config.toml
objective = "flow_matching"
norm_position = "pre"
inner_norm = true
drop_path = 0.15
num_experts = 4
experts_per_token = 2
muon_scale = "match_rms_adamw"
steps = 13300
weight_decay = 0.1
Rows from block 4 of a small image flow-matching model, named by matrix and row number. Rows with one number belong to one neuron. Each number is 50 + 12 x the weight over its row's rms, rounded and kept within 0 to 99. All counts start at 0.
After each neuron's rows are labels from the 100 images, of 14848 (inputs lightly noised), where the neuron reaches its highest value: "strongest on" is what is common among them; "peak at" is the part of the image that holds the peak. Only what is clearly more common there than usual is listed. The data: photos of plants, animals and fungi (iNaturalist).
# fc1: MLP up (model.blocks.4.mlp.fc1.weight, 1280x320), inputs 0-159
# fc2: MLP down (model.blocks.4.mlp.fc2.weight, 320x1280, transposed), outputs 0-159

fc1.569:55 55 50 47 56 38 83 61 47 55 52 25 54 57 66 45 62 72 55 55 41 59 63 52 55 56 35 53 50 49 53 54 55 37 48 53 81 56 76 62 67 49 41 42 50 49 52 45 62 33 62 72 23 31 75 49 32 61 36 46 43 42 38 41 57 69 40 34 30 48 51 62 44 61 61 35 44 44 52 61 50 44 52 54 42 36 45 38 57 58 55 59 45 31 46 57 36 64 73 45 51 63 58 64 50 51 46 65 53 52 70 58 27 50 59 69 14 37 72 49 52 56 41 50 45 44 41 50 61 70 41 39 53 48 44 50 45 48 42 47 50 54 35 42 42 57 60 45 66 53 31 59 63 59 48 42 76 41 43 51
fc2.569:38 50 34 37 55 40 53 44 69 48 44 67 50 67 57 31 55 34 49 49 56 29 52 42 67 51 55 68 41 51 57 55 33 48 67 43 24 51 10 59 61 72 53 44 57 45 55 36 49 70 37 37 48 54 43 54 65 46 46 42 60 49 40 70 44 48 66 56 51 61 49 47 38 37 58 55 39 56 68 44 53 50 48 56 68 58 36 46 49 46 72 57 51 54 53 49 62 66 48 43 52 49 20 46 56 48 60 40 32 30 52 40 60 36 38 67 80 74 24 67 42 46 59 69 55 68 39 44 64 45 51 57 54 48 56 54 60 40 48 73 42 61 52 51 51 55 69 61 45 36 52 66 39 64 45 46 58 56 33 61
strongest on: phylum Arthropoda; class Insecta
peak at: top right

fc1.96:45 57 65 23 46 46 61 55 66 59 52 41 61 36 29 58 50 40 34 58 33 60 59 59 46 49 38 55 49 51 64 54 54 39 39 45 75 64 31 46 50 49 66 52 55 48 59 55 21 53 47 47 49 20 50 29 34 37 43 66 80 48 62 33 48 42 45 56 56 56 53 44 82 49 66 39 35 41 45 72 50 37 34 41 47 54 69 61 59 38 39 53 52 45 63 56 38 75 56 62 53 30 77 49 30 71 35 47 49 56 42 49 36 43 52 50 50 12 46 45 46 62 43 52 44 75 55 52 38 50 38 66 46 65 54 74 59 37 78 49 68 55 38 73 60 53 50 48 55 64 63 44 38 43 51 35 68 55 66 46
fc2.96:56 51 48 53 65 38 60 57 46 39 58 50 58 44 55 70 77 58 57 72 45 44 54 53 59 62 39 53 46 46 55 61 57 37 36 42 48 46 78 58 42 41 36 58 43 52 45 51 81 37 34 51 44 59 36 67 59 38 53 57 25 68 29 43 56 60 49 46 33 64 64 40 45 50 38 48 65 29 65 41 43 73 54 56 57 45 41 66 50 80 45 66 41 52 54 44 45 56 64 37 35 44 54 34 75 46 39 51 64 51 56 37 44 50 24 63 43 46 55 59 65 37 29 64 47 50 64 50 74 58 58 51 39 59 31 51 52 60 55 26 53 43 59 41 41 41 48 49 55 38 57 49 65 33 45 58 31 47 67 40
strongest on: phylum Tracheophyta; kingdom Plantae
peak at: middle right; middle left

fc1.317:52 36 44 44 46 46 33 59 66 39 55 55 43 38 38 34 33 54 41 69 33 60 46 53 57 23 54 36 87 61 66 37 42 57 38 72 56 60 62 60 39 64 47 54 40 73 55 59 45 48 44 43 56 44 40 41 74 52 42 67 40 50 41 63 45 69 74 65 37 35 47 62 63 65 60 47 49 57 59 55 36 38 67 37 58 55 37 39 47 41 58 42 29 53 49 14 56 43 48 60 56 41 33 47 56 47 59 57 37 55 53 65 53 47 41 53 53 71 36 30 44 40 70 45 71 55 35 23 51 42 50 42 40 39 47 54 36 56 52 68 53 37 40 47 38 60 46 58 38 39 56 69 40 38 45 66 70 78 27 66
fc2.317:54 63 34 51 57 34 51 42 38 64 34 78 56 78 49 47 79 45 56 58 54 61 37 56 31 58 36 42 32 31 40 58 62 72 47 15 47 59 58 41 60 36 45 49 55 40 57 52 59 46 54 48 64 38 41 53 25 49 61 41 61 66 55 37 56 52 33 33 39 67 50 33 46 39 46 43 76 46 43 57 37 51 50 64 45 66 34 46 55 66 55 71 52 64 50 68 49 46 72 47 43 42 51 49 33 36 51 36 49 53 56 33 47 58 64 25 40 47 61 60 49 61 44 51 50 67 51 71 43 57 57 50 52 68 58 66 41 35 65 33 60 32 50 73 62 38 52 50 57 62 51 34 32 39 48 51 36 38 36 39
strongest on: class Aves
peak at: centre

fc1.367:34 41 38 54 22 72 57 62 64 31 57 37 28 47 46 61 54 68 34 58 46 45 65 63 24 50 55 56 62 55 33 50 47 49 39 35 57 61 25 52 52 63 57 46 61 58 53 36 39 62 40 57 50 54 45 24 55 31 55 53 65 46 44 49 58 53 55 62 39 28 64 35 67 58 45 48 55 53 36 59 60 46 51 61 69 26 56 66 50 43 55 50 42 40 55 42 39 69 50 33 21 58 69 52 32 43 54 24 57 43 37 39 67 53 66 56 40 28 56 25 20 64 42 55 26 70 58 59 57 52 61 53 57 40 54 70 49 57 82 62 60 41 60 51 59 60 43 52 65 57 33 35 49 54 39 52 64 47 70 57
fc2.367:71 37 68 47 57 28 48 50 52 56 43 53 54 64 21 66 44 58 47 26 62 58 48 64 59 27 35 55 32 65 70 40 40 43 45 26 60 48 42 76 48 46 30 54 38 71 51 50 53 35 45 62 62 57 79 46 34 75 52 53 47 59 56 32 42 49 59 51 62 54 30 40 40 49 60 66 58 40 49 53 60 53 57 51 58 48 55 42 64 36 32 59 29 51 27 42 56 46 61 51 36 47 52 53 62 43 35 75 71 53 57 27 56 54 47 40 45 54 18 49 56 45 62 48 63 56 54 42 50 49 71 59 64 63 36 45 50 56 38 67 45 68 51 64 45 66 53 53 37 37 61 50 52 46 52 59 39 64 47 39
strongest on: phylum Tracheophyta; kingdom Plantae
peak at: bottom right

fc1.520:45 40 56 67 46 55 46 43 47 46 50 70 51 46 38 47 28 57 71 52 65 60 40 49 46 41 73 38 56 67 51 46 49 53 46 57 52 69 51 64 42 40 36 63 59 58 62 28 63 50 44 43 61 64 50 60 58 26 60 48 73 49 51 52 54 46 50 49 57 48 54 36 57 34 61 68 64 51 71 53 39 65 38 48 61 54 25 43 57 33 50 32 38 51 58 45 59 51 39 50 52 33 61 49 58 55 47 39 65 53 28 45 44 49 44 44 67 61 67 45 59 20 61 43 26 25 38 36 54 20 66 59 60 36 52 46 40 70 49 63 50 53 39 30 32 34 46 43 35 52 38 63 31 55 56 55 51 83 69 69
fc2.520:61 55 36 49 55 50 80 63 56 43 55 34 58 57 53 58 71 40 35 52 46 35 51 48 45 52 29 65 48 41 47 52 42 34 53 47 48 34 61 49 54 65 58 51 51 39 42 61 36 70 64 59 41 41 64 54 44 82 34 60 39 51 46 43 55 51 50 57 27 52 40 68 50 69 42 45 39 45 38 49 55 39 63 48 30 59 74 54 63 68 48 74 68 47 43 51 54 45 62 55 41 60 44 54 50 38 61 53 39 59 60 72 50 53 55 50 29 40 52 50 44 72 36 60 75 62 63 61 68 60 41 36 47 67 53 52 54 44 49 36 45 56 59 56 47 54 62 40 62 54 51 42 55 52 36 47 52 32 33 24
strongest on: phylum Chordata; class Aves
peak at: top centre

fc1.712:39 40 49 52 46 36 55 49 53 38 58 36 53 35 66 51 34 60 48 42 43 62 62 52 53 41 54 40 41 39 61 52 43 38 37 50 51 67 63 38 41 62 56 47 52 46 37 66 55 59 62 46 39 44 51 52 44 35 50 49 40 50 47 56 39 53 29 46 43 68 21 27 29 27 57 61 43 44 40 50 35 63 51 52 41 53 52 64 45 52 47 49 81 31 35 27 44 40 59 50 68 45 47 40 49 70 70 50 65 40 45 39 39 70 45 17 31 37 44 46 67 46 34 60 44 61 46 48 68 51 47 34 66 44 53 39 48 67 61 54 52 58 53 56 54 27 36 55 53 52 29 32 50 61 42 81 63 39 56 48
fc2.712:42 42 39 56 55 74 59 35 39 76 47 68 56 60 52 43 44 33 52 44 32 28 41 51 57 69 78 44 49 60 60 69 57 66 58 31 65 40 22 56 34 64 47 48 45 69 49 21 54 49 62 36 54 64 51 51 62 51 31 57 55 43 32 40 57 41 56 57 36 20 61 74 43 61 58 48 78 38 62 51 53 54 43 61 71 51 55 17 25 47 68 68 34 55 63 60 53 44 47 74 49 30 35 43 47 41 55 56 42 49 65 50 57 35 44 68 65 49 43 47 43 50 57 48 50 48 45 57 48 40 48 60 51 47 43 62 58 63 61 63 52 50 33 55 36 57 61 49 70 58 52 65 52 32 40 32 30 57 49 57
strongest on: order Anseriformes; family: Anatidae
peak at: bottom left

fc1.0:78 33 38 61 58 37 35 47 42 78 19 34 47 60 41 40 83 50 30 40 64 39 54 37 52 52 50 45 22 40 43 63 46 34 43 51 43 78 53 65 45 18 44 44 55 18 48 55 56 57 51 52 62 48 43 63 37 39 55 53 47 49 46 26 54 50 38 73 62 36 34 21 37 39 60 40 39 31 51 57 37 30 51 44 44 66 32 60 71 39 57 59 63 44 42 53 53 37 65 52 56 26 45 49 49 35 64 33 52 37 47 52 73 34 38 49 41 46 61 42 50 37 63 46 57 69 67 47 43 49 59 62 45 63 56 57 33 47 61 40 46 75 53 37 49 55 39 60 40 32 45 29 58 57 73 33 56 59 33 52
fc2.0:46 55 46 72 38 53 26 42 52 31 63 43 60 60 50 58 45 56 21 50 51 75 50 68 33 57 44 30 32 59 45 67 58 61 61 60 50 56 44 45 58 69 64 40 39 44 68 54 51 37 61 59 66 40 81 38 51 62 47 47 23 41 65 57 60 22 60 35 63 53 53 38 48 46 49 51 57 48 52 38 62 52 31 27 52 57 61 58 47 57 44 53 31 49 53 64 50 35 51 54 59 51 61 64 71 63 35 18 32 52 63 58 53 29 48 51 31 39 47 42 56 53 49 50 58 30 52 44 48 53 52 52 33 49 59 53 48 60 46 59 32 48 47 51 68 55 72 66 33 40 51 39 53 39 33 66 41 52 51 60
strongest on: order Lepidoptera
peak at: middle left; bottom left

fc1.162:30 25 39 77 56 44 71 45 54 49 63 57 51 74 54 22 48 23 44 60 50 41 42 48 69 57 52 25 45 54 41 24 47 56 44 54 43 54 45 56 64 50 36 50 58 58 36 48 36 48 49 45 75 25 53 39 16 58 47 47 69 45 56 44 58 56 35 47 54 57 49 51 30 30 51 47 46 24 49 37 48 25 51 50 67 45 63 45 58 62 51 50 65 69 48 57 34 67 45 78 58 33 38 54 91 67 55 64 63 32 55 49 57 44 69 45 45 57 48 61 62 32 58 61 71 59 49 55 67 46 61 40 54 34 52 41 50 34 62 42 34 41 54 33 60 57 59 59 38 45 46 45 59 37 55 60 46 59 49 50
fc2.162:55 56 41 33 39 64 41 57 54 65 39 36 65 32 49 58 58 61 48 67 45 53 67 59 30 43 46 68 47 45 39 66 50 61 53 37 64 60 51 55 45 54 54 56 44 30 56 52 70 66 55 57 45 39 44 90 71 56 45 73 30 57 39 37 65 46 55 49 60 46 44 69 70 76 59 62 55 73 45 63 55 49 56 47 51 63 43 53 56 58 52 52 48 41 58 35 52 36 65 40 43 47 52 37 22 31 60 36 58 55 49 60 58 55 56 61 61 39 46 70 31 59 54 29 42 42 55 51 46 60 50 47 62 68 46 50 52 55 55 51 31 67 40 67 62 39 47 74 56 62 38 60 68 47 33 38 49 47 43 76
strongest on: phylum Arthropoda; class Insecta
peak at: middle left

fc1.756:58 68 58 40 39 33 43 74 29 31 47 39 57 53 35 64 55 38 31 61 61 48 06 48 35 48 37 47 62 49 57 34 47 56 36 71 60 59 41 44 52 79 58 55 60 42 60 69 59 51 63 44 53 55 59 40 52 56 58 69 50 59 56 57 31 47 50 31 76 49 46 35 39 56 66 57 43 49 56 41 48 57 28 36 35 47 45 78 48 32 30 37 55 56 50 33 44 46 36 62 66 75 61 46 38 41 50 49 51 45 51 46 62 49 67 47 37 46 57 62 80 38 63 32 30 59 51 61 57 52 59 43 61 61 50 66 48 62 33 68 53 55 58 64 73 34 50 38 62 46 48 61 48 63 44 64 64 26 50 45
fc2.756:45 21 56 36 40 54 42 40 46 72 58 50 44 55 58 72 44 56 72 49 42 51 61 41 63 48 48 51 54 59 40 75 53 50 48 53 58 49 65 60 42 53 33 40 36 45 53 38 59 66 44 59 74 47 39 56 46 55 58 35 40 64 58 46 40 43 47 64 30 58 60 70 67 51 58 61 50 53 71 45 68 46 65 66 36 78 37 43 36 41 54 39 52 50 59 47 70 40 69 59 49 42 50 71 76 53 49 54 51 46 44 49 33 29 27 46 52 19 74 29 42 24 38 43 42 27 30 60 47 46 50 50 54 52 33 57 33 41 52 28 34 45 48 60 57 45 64 55 24 53 44 68 57 50 59 45 46 55 55 46
strongest on: class Aves
peak at: middle right

fc1.246:71 44 59 37 26 54 51 59 48 43 45 38 44 43 54 59 44 79 53 56 42 60 38 50 72 54 55 58 54 49 70 60 30 49 54 55 42 45 44 45 36 36 53 62 34 50 55 57 41 52 37 45 47 63 28 35 53 38 50 57 77 43 53 60 69 26 17 39 28 34 31 47 39 67 45 58 64 42 53 56 37 63 41 66 48 54 43 66 66 55 54 46 51 61 58 29 51 45 54 69 38 48 34 44 62 50 53 57 51 58 54 53 47 48 56 66 67 61 83 52 44 69 52 43 21 40 38 57 51 42 45 53 26 40 48 66 44 64 58 30 64 51 64 57 54 43 47 36 56 35 50 55 35 39 32 44 62 38 69 44
fc2.246:62 65 34 59 38 58 64 63 48 47 52 48 46 37 43 33 53 59 49 46 52 27 72 44 32 52 44 44 50 49 48 76 68 51 61 81 38 56 47 49 41 60 64 54 51 36 50 50 68 67 45 62 29 48 52 82 43 29 59 43 27 56 41 43 50 90 59 31 40 52 59 68 42 38 69 53 36 48 60 35 61 61 52 76 41 67 59 41 57 62 74 44 36 61 38 43 43 19 62 54 44 27 43 19 65 51 35 49 49 49 41 33 39 48 19 53 49 46 53 71 61 43 35 49 56 45 42 39 60 51 36 54 46 62 51 58 54 46 50 37 51 53 47 31 40 44 51 60 39 78 56 52 51 68 47 53 45 27 42 77
strongest on: phylum Chordata; class Aves
peak at: centre

fc1.734:50 42 47 68 39 34 70 57 46 60 61 40 36 32 64 52 35 55 55 54 45 45 36 41 35 66 26 23 53 57 42 51 47 47 47 68 60 54 34 53 45 77 37 50 40 58 64 33 63 41 81 52 45 54 61 64 52 77 35 53 56 65 28 61 58 57 57 49 66 45 35 37 56 44 60 53 67 53 33 39 45 55 45 66 40 27 37 40 44 56 38 50 48 40 39 44 37 41 64 32 53 83 85 33 57 25 58 56 50 36 52 50 47 50 41 69 61 69 53 59 59 64 22 52 54 23 48 60 39 38 36 42 44 47 41 35 66 55 60 49 41 48 41 68 48 40 45 44 39 57 46 70 34 53 47 59 49 31 63 47
fc2.734:52 55 53 46 77 58 43 39 59 42 36 73 74 68 32 47 85 56 41 43 48 57 61 51 56 39 60 62 39 47 58 40 59 43 39 28 52 49 67 41 56 46 76 43 62 48 39 61 51 66 37 67 28 38 50 50 49 37 78 40 44 31 54 47 44 52 36 59 39 47 61 81 26 58 47 56 55 52 60 52 61 38 45 54 63 76 70 43 41 51 38 42 34 76 73 50 64 49 57 57 58 48 28 62 59 58 71 38 41 47 30 61 61 50 60 60 42 44 55 39 49 49 69 53 52 74 66 63 43 68 31 60 53 42 76 76 45 41 41 60 32 57 51 44 53 57 67 58 52 43 58 47 63 54 64 63 54 56 31 57
strongest on: order Lepidoptera
peak at: bottom centre; centre

fc1.62:28 33 60 60 64 36 54 62 41 41 86 55 36 40 61 59 41 72 39 60 35 45 40 49 44 55 78 40 52 35 41 35 48 25 73 80 42 64 46 36 66 74 56 57 57 51 69 44 52 57 46 50 64 55 40 58 57 62 41 27 55 68 50 33 66 53 45 67 71 41 36 35 54 45 54 34 43 54 46 35 38 49 40 36 52 52 51 52 47 50 58 47 42 59 44 30 46 66 60 46 64 68 28 33 48 38 32 50 65 46 16 40 57 43 58 20 65 33 37 65 62 64 39 51 45 39 41 63 61 50 76 61 45 27 43 58 34 42 48 41 52 56 35 36 47 86 65 48 54 68 55 34 63 42 51 34 40 58 48 53
fc2.62:55 83 47 61 48 51 51 37 58 47 44 48 78 54 44 50 56 44 68 34 58 42 60 53 48 36 23 67 25 61 60 48 15 53 38 28 50 38 64 60 48 52 61 60 30 45 54 50 59 40 65 57 35 55 41 71 56 55 43 77 50 51 47 61 43 42 40 53 47 45 62 52 27 57 69 64 56 60 45 53 65 30 48 37 44 63 59 51 51 46 58 46 33 56 51 53 45 49 72 36 55 31 44 51 43 46 65 63 30 58 56 47 64 81 51 67 31 60 40 53 43 53 64 50 42 49 53 50 53 51 35 33 49 45 63 58 63 77 66 50 50 60 39 62 64 38 49 48 46 34 35 53 59 59 49 65 60 54 51 60
strongest on: class Aves; phylum Chordata
peak at: bottom left; bottom centre

fc1.467:52 64 37 76 62 38 51 47 66 51 25 46 58 62 56 37 58 30 38 51 79 50 43 40 46 80 49 31 32 43 57 62 61 40 60 35 58 54 58 78 39 46 70 81 48 40 51 45 53 50 47 39 38 67 50 57 43 39 48 28 52 57 52 57 50 48 62 60 49 54 59 56 35 96 38 45 51 47 70 55 61 49 42 57 62 51 33 42 66 49 50 53 25 20 51 47 37 45 60 48 55 38 61 39 48 34 42 52 55 40 52 73 60 41 37 46 66 67 76 38 56 58 43 61 59 53 52 60 51 50 47 63 35 62 46 42 62 54 66 39 47 35 59 42 49 52 61 65 38 32 42 50 57 57 30 62 52 65 45 38
fc2.467:39 34 60 51 61 57 50 50 54 55 53 30 49 33 40 63 48 91 49 56 23 64 58 53 49 38 31 57 60 56 56 36 56 23 43 67 44 62 49 43 79 61 30 20 54 55 48 53 38 36 43 61 46 42 45 35 60 72 40 68 66 35 39 39 39 52 59 47 61 37 34 47 52 31 43 18 67 47 35 61 35 63 38 60 47 69 62 64 12 67 49 36 57 76 60 57 50 44 27 62 52 52 52 47 62 62 58 56 40 53 48 53 42 49 48 58 40 38 46 39 44 27 50 57 57 42 55 58 52 44 38 57 53 56 51 54 61 35 26 38 50 56 42 65 58 60 63 28 62 70 63 41 43 33 64 32 43 19 59 41
strongest on: phylum Arthropoda; class Insecta; order Lepidoptera
peak at: bottom centre

fc1.212:51 45 70 46 41 47 44 53 34 31 67 52 49 66 57 60 65 61 46 42 83 51 24 49 40 37 66 41 51 67 43 45 45 25 54 82 35 34 49 69 37 50 39 70 49 49 49 71 49 38 76 48 31 59 47 71 51 62 39 59 44 60 47 43 62 35 57 21 47 40 34 73 47 37 51 54 41 54 39 49 53 63 44 38 49 47 46 55 46 52 44 41 46 70 58 62 29 52 56 63 57 59 74 52 51 44 57 54 57 47 53 51 66 59 37 47 30 22 43 73 61 26 61 46 43 43 53 52 45 33 61 36 85 39 67 67 60 59 40 53 45 38 31 73 52 35 67 54 46 73 65 63 61 61 40 71 66 40 47 30
fc2.212:36 32 37 44 42 27 59 49 39 60 29 46 41 57 39 58 52 50 70 61 49 32 63 37 53 59 66 59 46 39 64 61 43 85 54 42 43 60 68 37 62 48 32 40 64 51 50 39 68 52 45 33 56 29 23 37 50 29 61 54 43 47 38 43 24 53 47 80 56 42 63 57 53 61 43 70 65 36 79 45 64 34 59 48 38 63 40 30 68 48 68 51 56 39 33 38 70 35 31 26 28 40 60 51 47 51 48 47 47 48 33 67 49 32 48 65 57 38 67 27 65 33 38 42 60 52 41 64 69 78 42 59 35 40 34 33 43 42 39 32 54 42 48 41 49 54 35 30 53 64 50 55 20 36 50 46 44 63 57 46
strongest on: phylum Chordata; class Aves
peak at: middle right

fc1.542:41 49 53 62 60 52 74 47 67 70 52 37 64 59 52 50 55 49 43 44 52 59 31 39 66 27 45 53 44 51 54 49 60 58 44 49 63 46 43 51 30 61 55 34 57 33 65 46 37 28 41 38 50 39 57 50 51 38 49 80 54 60 63 43 28 80 63 70 37 50 34 31 66 35 59 62 54 40 39 88 48 50 45 53 68 58 60 56 32 55 35 40 56 43 56 49 47 76 49 48 58 31 57 60 22 39 38 35 55 42 53 42 56 53 60 50 37 39 68 40 39 59 16 46 39 40 59 56 52 50 63 54 52 52 34 64 45 49 54 44 77 33 27 52 45 58 55 65 53 48 67 63 67 54 65 37 58 24 47 49
fc2.542:62 53 40 50 39 51 48 60 50 41 33 68 35 40 50 42 57 40 72 67 41 44 55 62 29 65 50 54 50 48 39 36 57 56 45 32 26 43 48 61 73 33 44 73 37 65 22 47 41 74 36 49 56 62 73 54 58 50 48 58 43 54 19 64 55 29 29 39 60 36 77 61 30 50 40 55 48 57 66 23 35 60 57 52 28 41 44 44 45 67 67 55 35 66 54 49 49 48 47 54 48 64 55 34 52 75 64 65 57 48 48 51 28 54 45 57 68 43 43 62 50 34 64 43 62 66 46 57 38 62 54 65 71 49 43 27 63 40 53 46 44 35 60 48 66 41 49 52 50 40 54 23 30 55 44 62 34 50 62 58
strongest on: phylum Tracheophyta; kingdom Plantae
peak at: top right

fc1.217:62 47 44 49 45 35 52 54 51 53 61 45 45 51 70 51 32 46 20 36 46 28 51 41 71 55 42 58 37 58 55 47 42 41 49 49 72 48 61 28 47 58 49 40 54 42 30 34 53 52 47 47 64 29 53 37 52 37 54 38 69 60 39 70 53 66 67 42 45 48 69 36 28 53 68 51 46 44 57 49 55 37 66 51 49 56 45 32 29 35 35 70 38 61 43 43 56 43 45 54 44 56 37 47 59 48 41 56 46 48 40 62 38 56 31 60 57 57 51 79 38 71 46 40 37 40 49 68 71 32 46 59 28 27 33 76 41 56 35 51 50 57 57 69 49 49 58 47 55 62 70 50 68 41 32 41 37 50 53 41
fc2.217:35 35 53 40 66 55 45 64 57 53 49 54 71 53 45 51 77 60 69 60 48 78 40 61 33 53 41 43 75 50 36 59 57 47 56 49 30 59 34 55 53 46 33 70 39 61 59 61 53 57 55 58 51 68 53 61 40 64 34 58 37 45 42 32 70 51 37 74 65 55 43 64 64 53 40 47 52 53 50 47 53 55 31 42 36 49 66 45 53 46 61 45 49 55 71 52 46 48 52 42 49 29 54 44 16 61 42 54 57 53 38 26 39 48 56 44 43 36 66 29 54 32 58 59 52 71 42 35 38 65 70 35 74 66 52 28 52 39 57 38 56 57 56 45 70 47 39 59 46 41 44 46 39 47 73 71 53 51 69 60
strongest on: phylum Arthropoda; class Insecta
peak at: top right

fc1.123:69 25 45 55 64 44 40 61 55 45 57 70 49 45 36 60 62 57 64 54 80 46 40 63 43 43 49 38 60 53 48 42 22 31 41 80 70 71 64 46 50 58 56 63 47 37 56 53 59 63 41 42 54 57 46 74 63 55 57 70 49 43 64 57 44 53 55 43 52 29 28 55 41 51 38 48 30 47 66 37 45 56 63 46 51 56 26 56 71 35 71 58 55 29 37 44 37 44 38 52 64 34 37 53 32 43 52 64 65 61 37 49 60 48 56 43 53 52 27 31 70 53 50 59 52 57 49 54 63 41 74 48 40 50 39 70 63 45 40 60 53 43 64 40 30 36 22 29 60 43 65 54 42 42 48 49 55 58 56 52
fc2.123:54 50 49 52 48 57 59 51 36 56 43 55 57 63 46 53 62 48 61 55 53 48 46 23 46 52 60 48 44 49 40 50 70 66 46 48 47 45 63 48 47 68 44 28 46 51 56 64 47 56 64 48 41 56 41 40 42 46 51 35 53 37 42 47 49 59 61 55 38 44 62 37 60 48 39 56 71 59 28 63 42 56 75 61 36 77 66 36 61 46 36 53 67 57 61 36 64 54 57 58 39 46 60 47 55 52 50 33 38 60 72 59 49 53 69 67 62 51 70 47 47 49 82 56 58 44 47 41 61 50 49 56 41 68 52 55 53 30 33 26 45 52 47 65 48 58 48 61 37 45 60 47 54 55 43 52 51 64 47 50
strongest on: class Aves; order Accipitriformes
peak at: centre

fc1.89:49 26 36 41 42 44 22 22 71 63 63 60 40 37 26 59 33 52 65 56 40 39 65 52 67 54 65 57 58 54 44 54 59 63 49 45 47 68 73 51 70 53 56 51 66 69 61 26 57 51 39 37 50 45 39 62 40 42 69 58 45 44 36 49 52 44 65 49 38 30 35 44 72 64 67 59 53 45 69 50 57 42 64 55 41 53 66 31 53 51 54 60 58 61 44 37 42 43 52 46 53 53 58 53 79 62 65 46 34 36 57 51 43 25 56 35 44 56 46 15 64 47 39 62 65 45 39 58 59 32 53 31 42 56 51 66 47 36 49 30 59 58 62 54 68 74 42 43 47 65 60 26 59 44 42 49 41 60 55 47
fc2.89:61 46 44 47 72 70 63 37 55 47 39 54 63 61 63 46 54 40 15 39 61 66 32 61 32 47 13 32 40 54 53 32 51 18 61 42 52 55 31 72 25 51 44 52 48 37 43 98 51 65 63 50 27 72 58 38 30 57 56 53 52 37 51 56 38 62 63 27 41 58 60 50 39 49 35 56 35 62 30 26 40 46 33 56 59 53 67 58 50 46 48 49 57 40 72 60 49 50 47 47 65 46 55 43 39 43 56 45 48 70 56 48 63 79 54 58 29 69 53 50 55 43 52 56 52 46 73 62 44 54 54 48 49 58 50 36 41 38 56 50 40 26 51 43 47 58 56 29 57 61 47 66 59 47 39 50 62 17 53 31
strongest on: order Charadriiformes
peak at: middle left

fc1.749:40 44 27 23 46 55 56 48 61 76 58 51 39 34 21 53 36 54 75 60 39 58 45 59 46 46 43 64 44 66 64 39 55 67 60 56 39 60 42 41 52 73 32 54 60 65 21 10 53 61 71 42 38 46 48 60 58 52 54 48 52 39 48 52 52 49 60 32 24 64 72 22 55 54 62 66 44 62 51 36 52 42 54 63 33 47 61 89 45 48 43 44 76 44 43 55 37 51 52 54 61 79 51 61 55 53 58 70 61 55 47 69 51 43 43 58 42 66 53 33 74 55 33 59 56 44 42 24 39 76 47 50 45 41 60 39 27 37 57 35 59 42 45 42 65 56 46 39 39 46 48 52 38 40 68 56 60 65 40 61
fc2.749:60 53 76 36 42 51 44 44 37 35 66 44 45 56 79 44 47 47 48 32 48 42 52 44 51 49 58 48 66 43 35 37 49 37 46 49 48 31 54 56 69 41 48 66 36 35 65 66 55 59 40 51 56 75 57 48 49 53 48 42 56 55 43 53 44 43 53 47 39 49 33 71 36 43 48 51 45 48 52 69 57 58 47 37 61 62 28 47 43 39 36 61 48 46 67 41 69 35 43 50 47 21 41 47 64 44 47 46 48 48 50 44 51 64 66 29 56 57 44 81 37 32 70 40 43 58 73 73 56 37 54 42 52 57 37 69 55 57 50 77 63 56 50 53 51 47 78 48 60 54 68 76 48 62 44 33 52 20 52 54
strongest on: class Aves; order Accipitriformes
peak at: bottom centre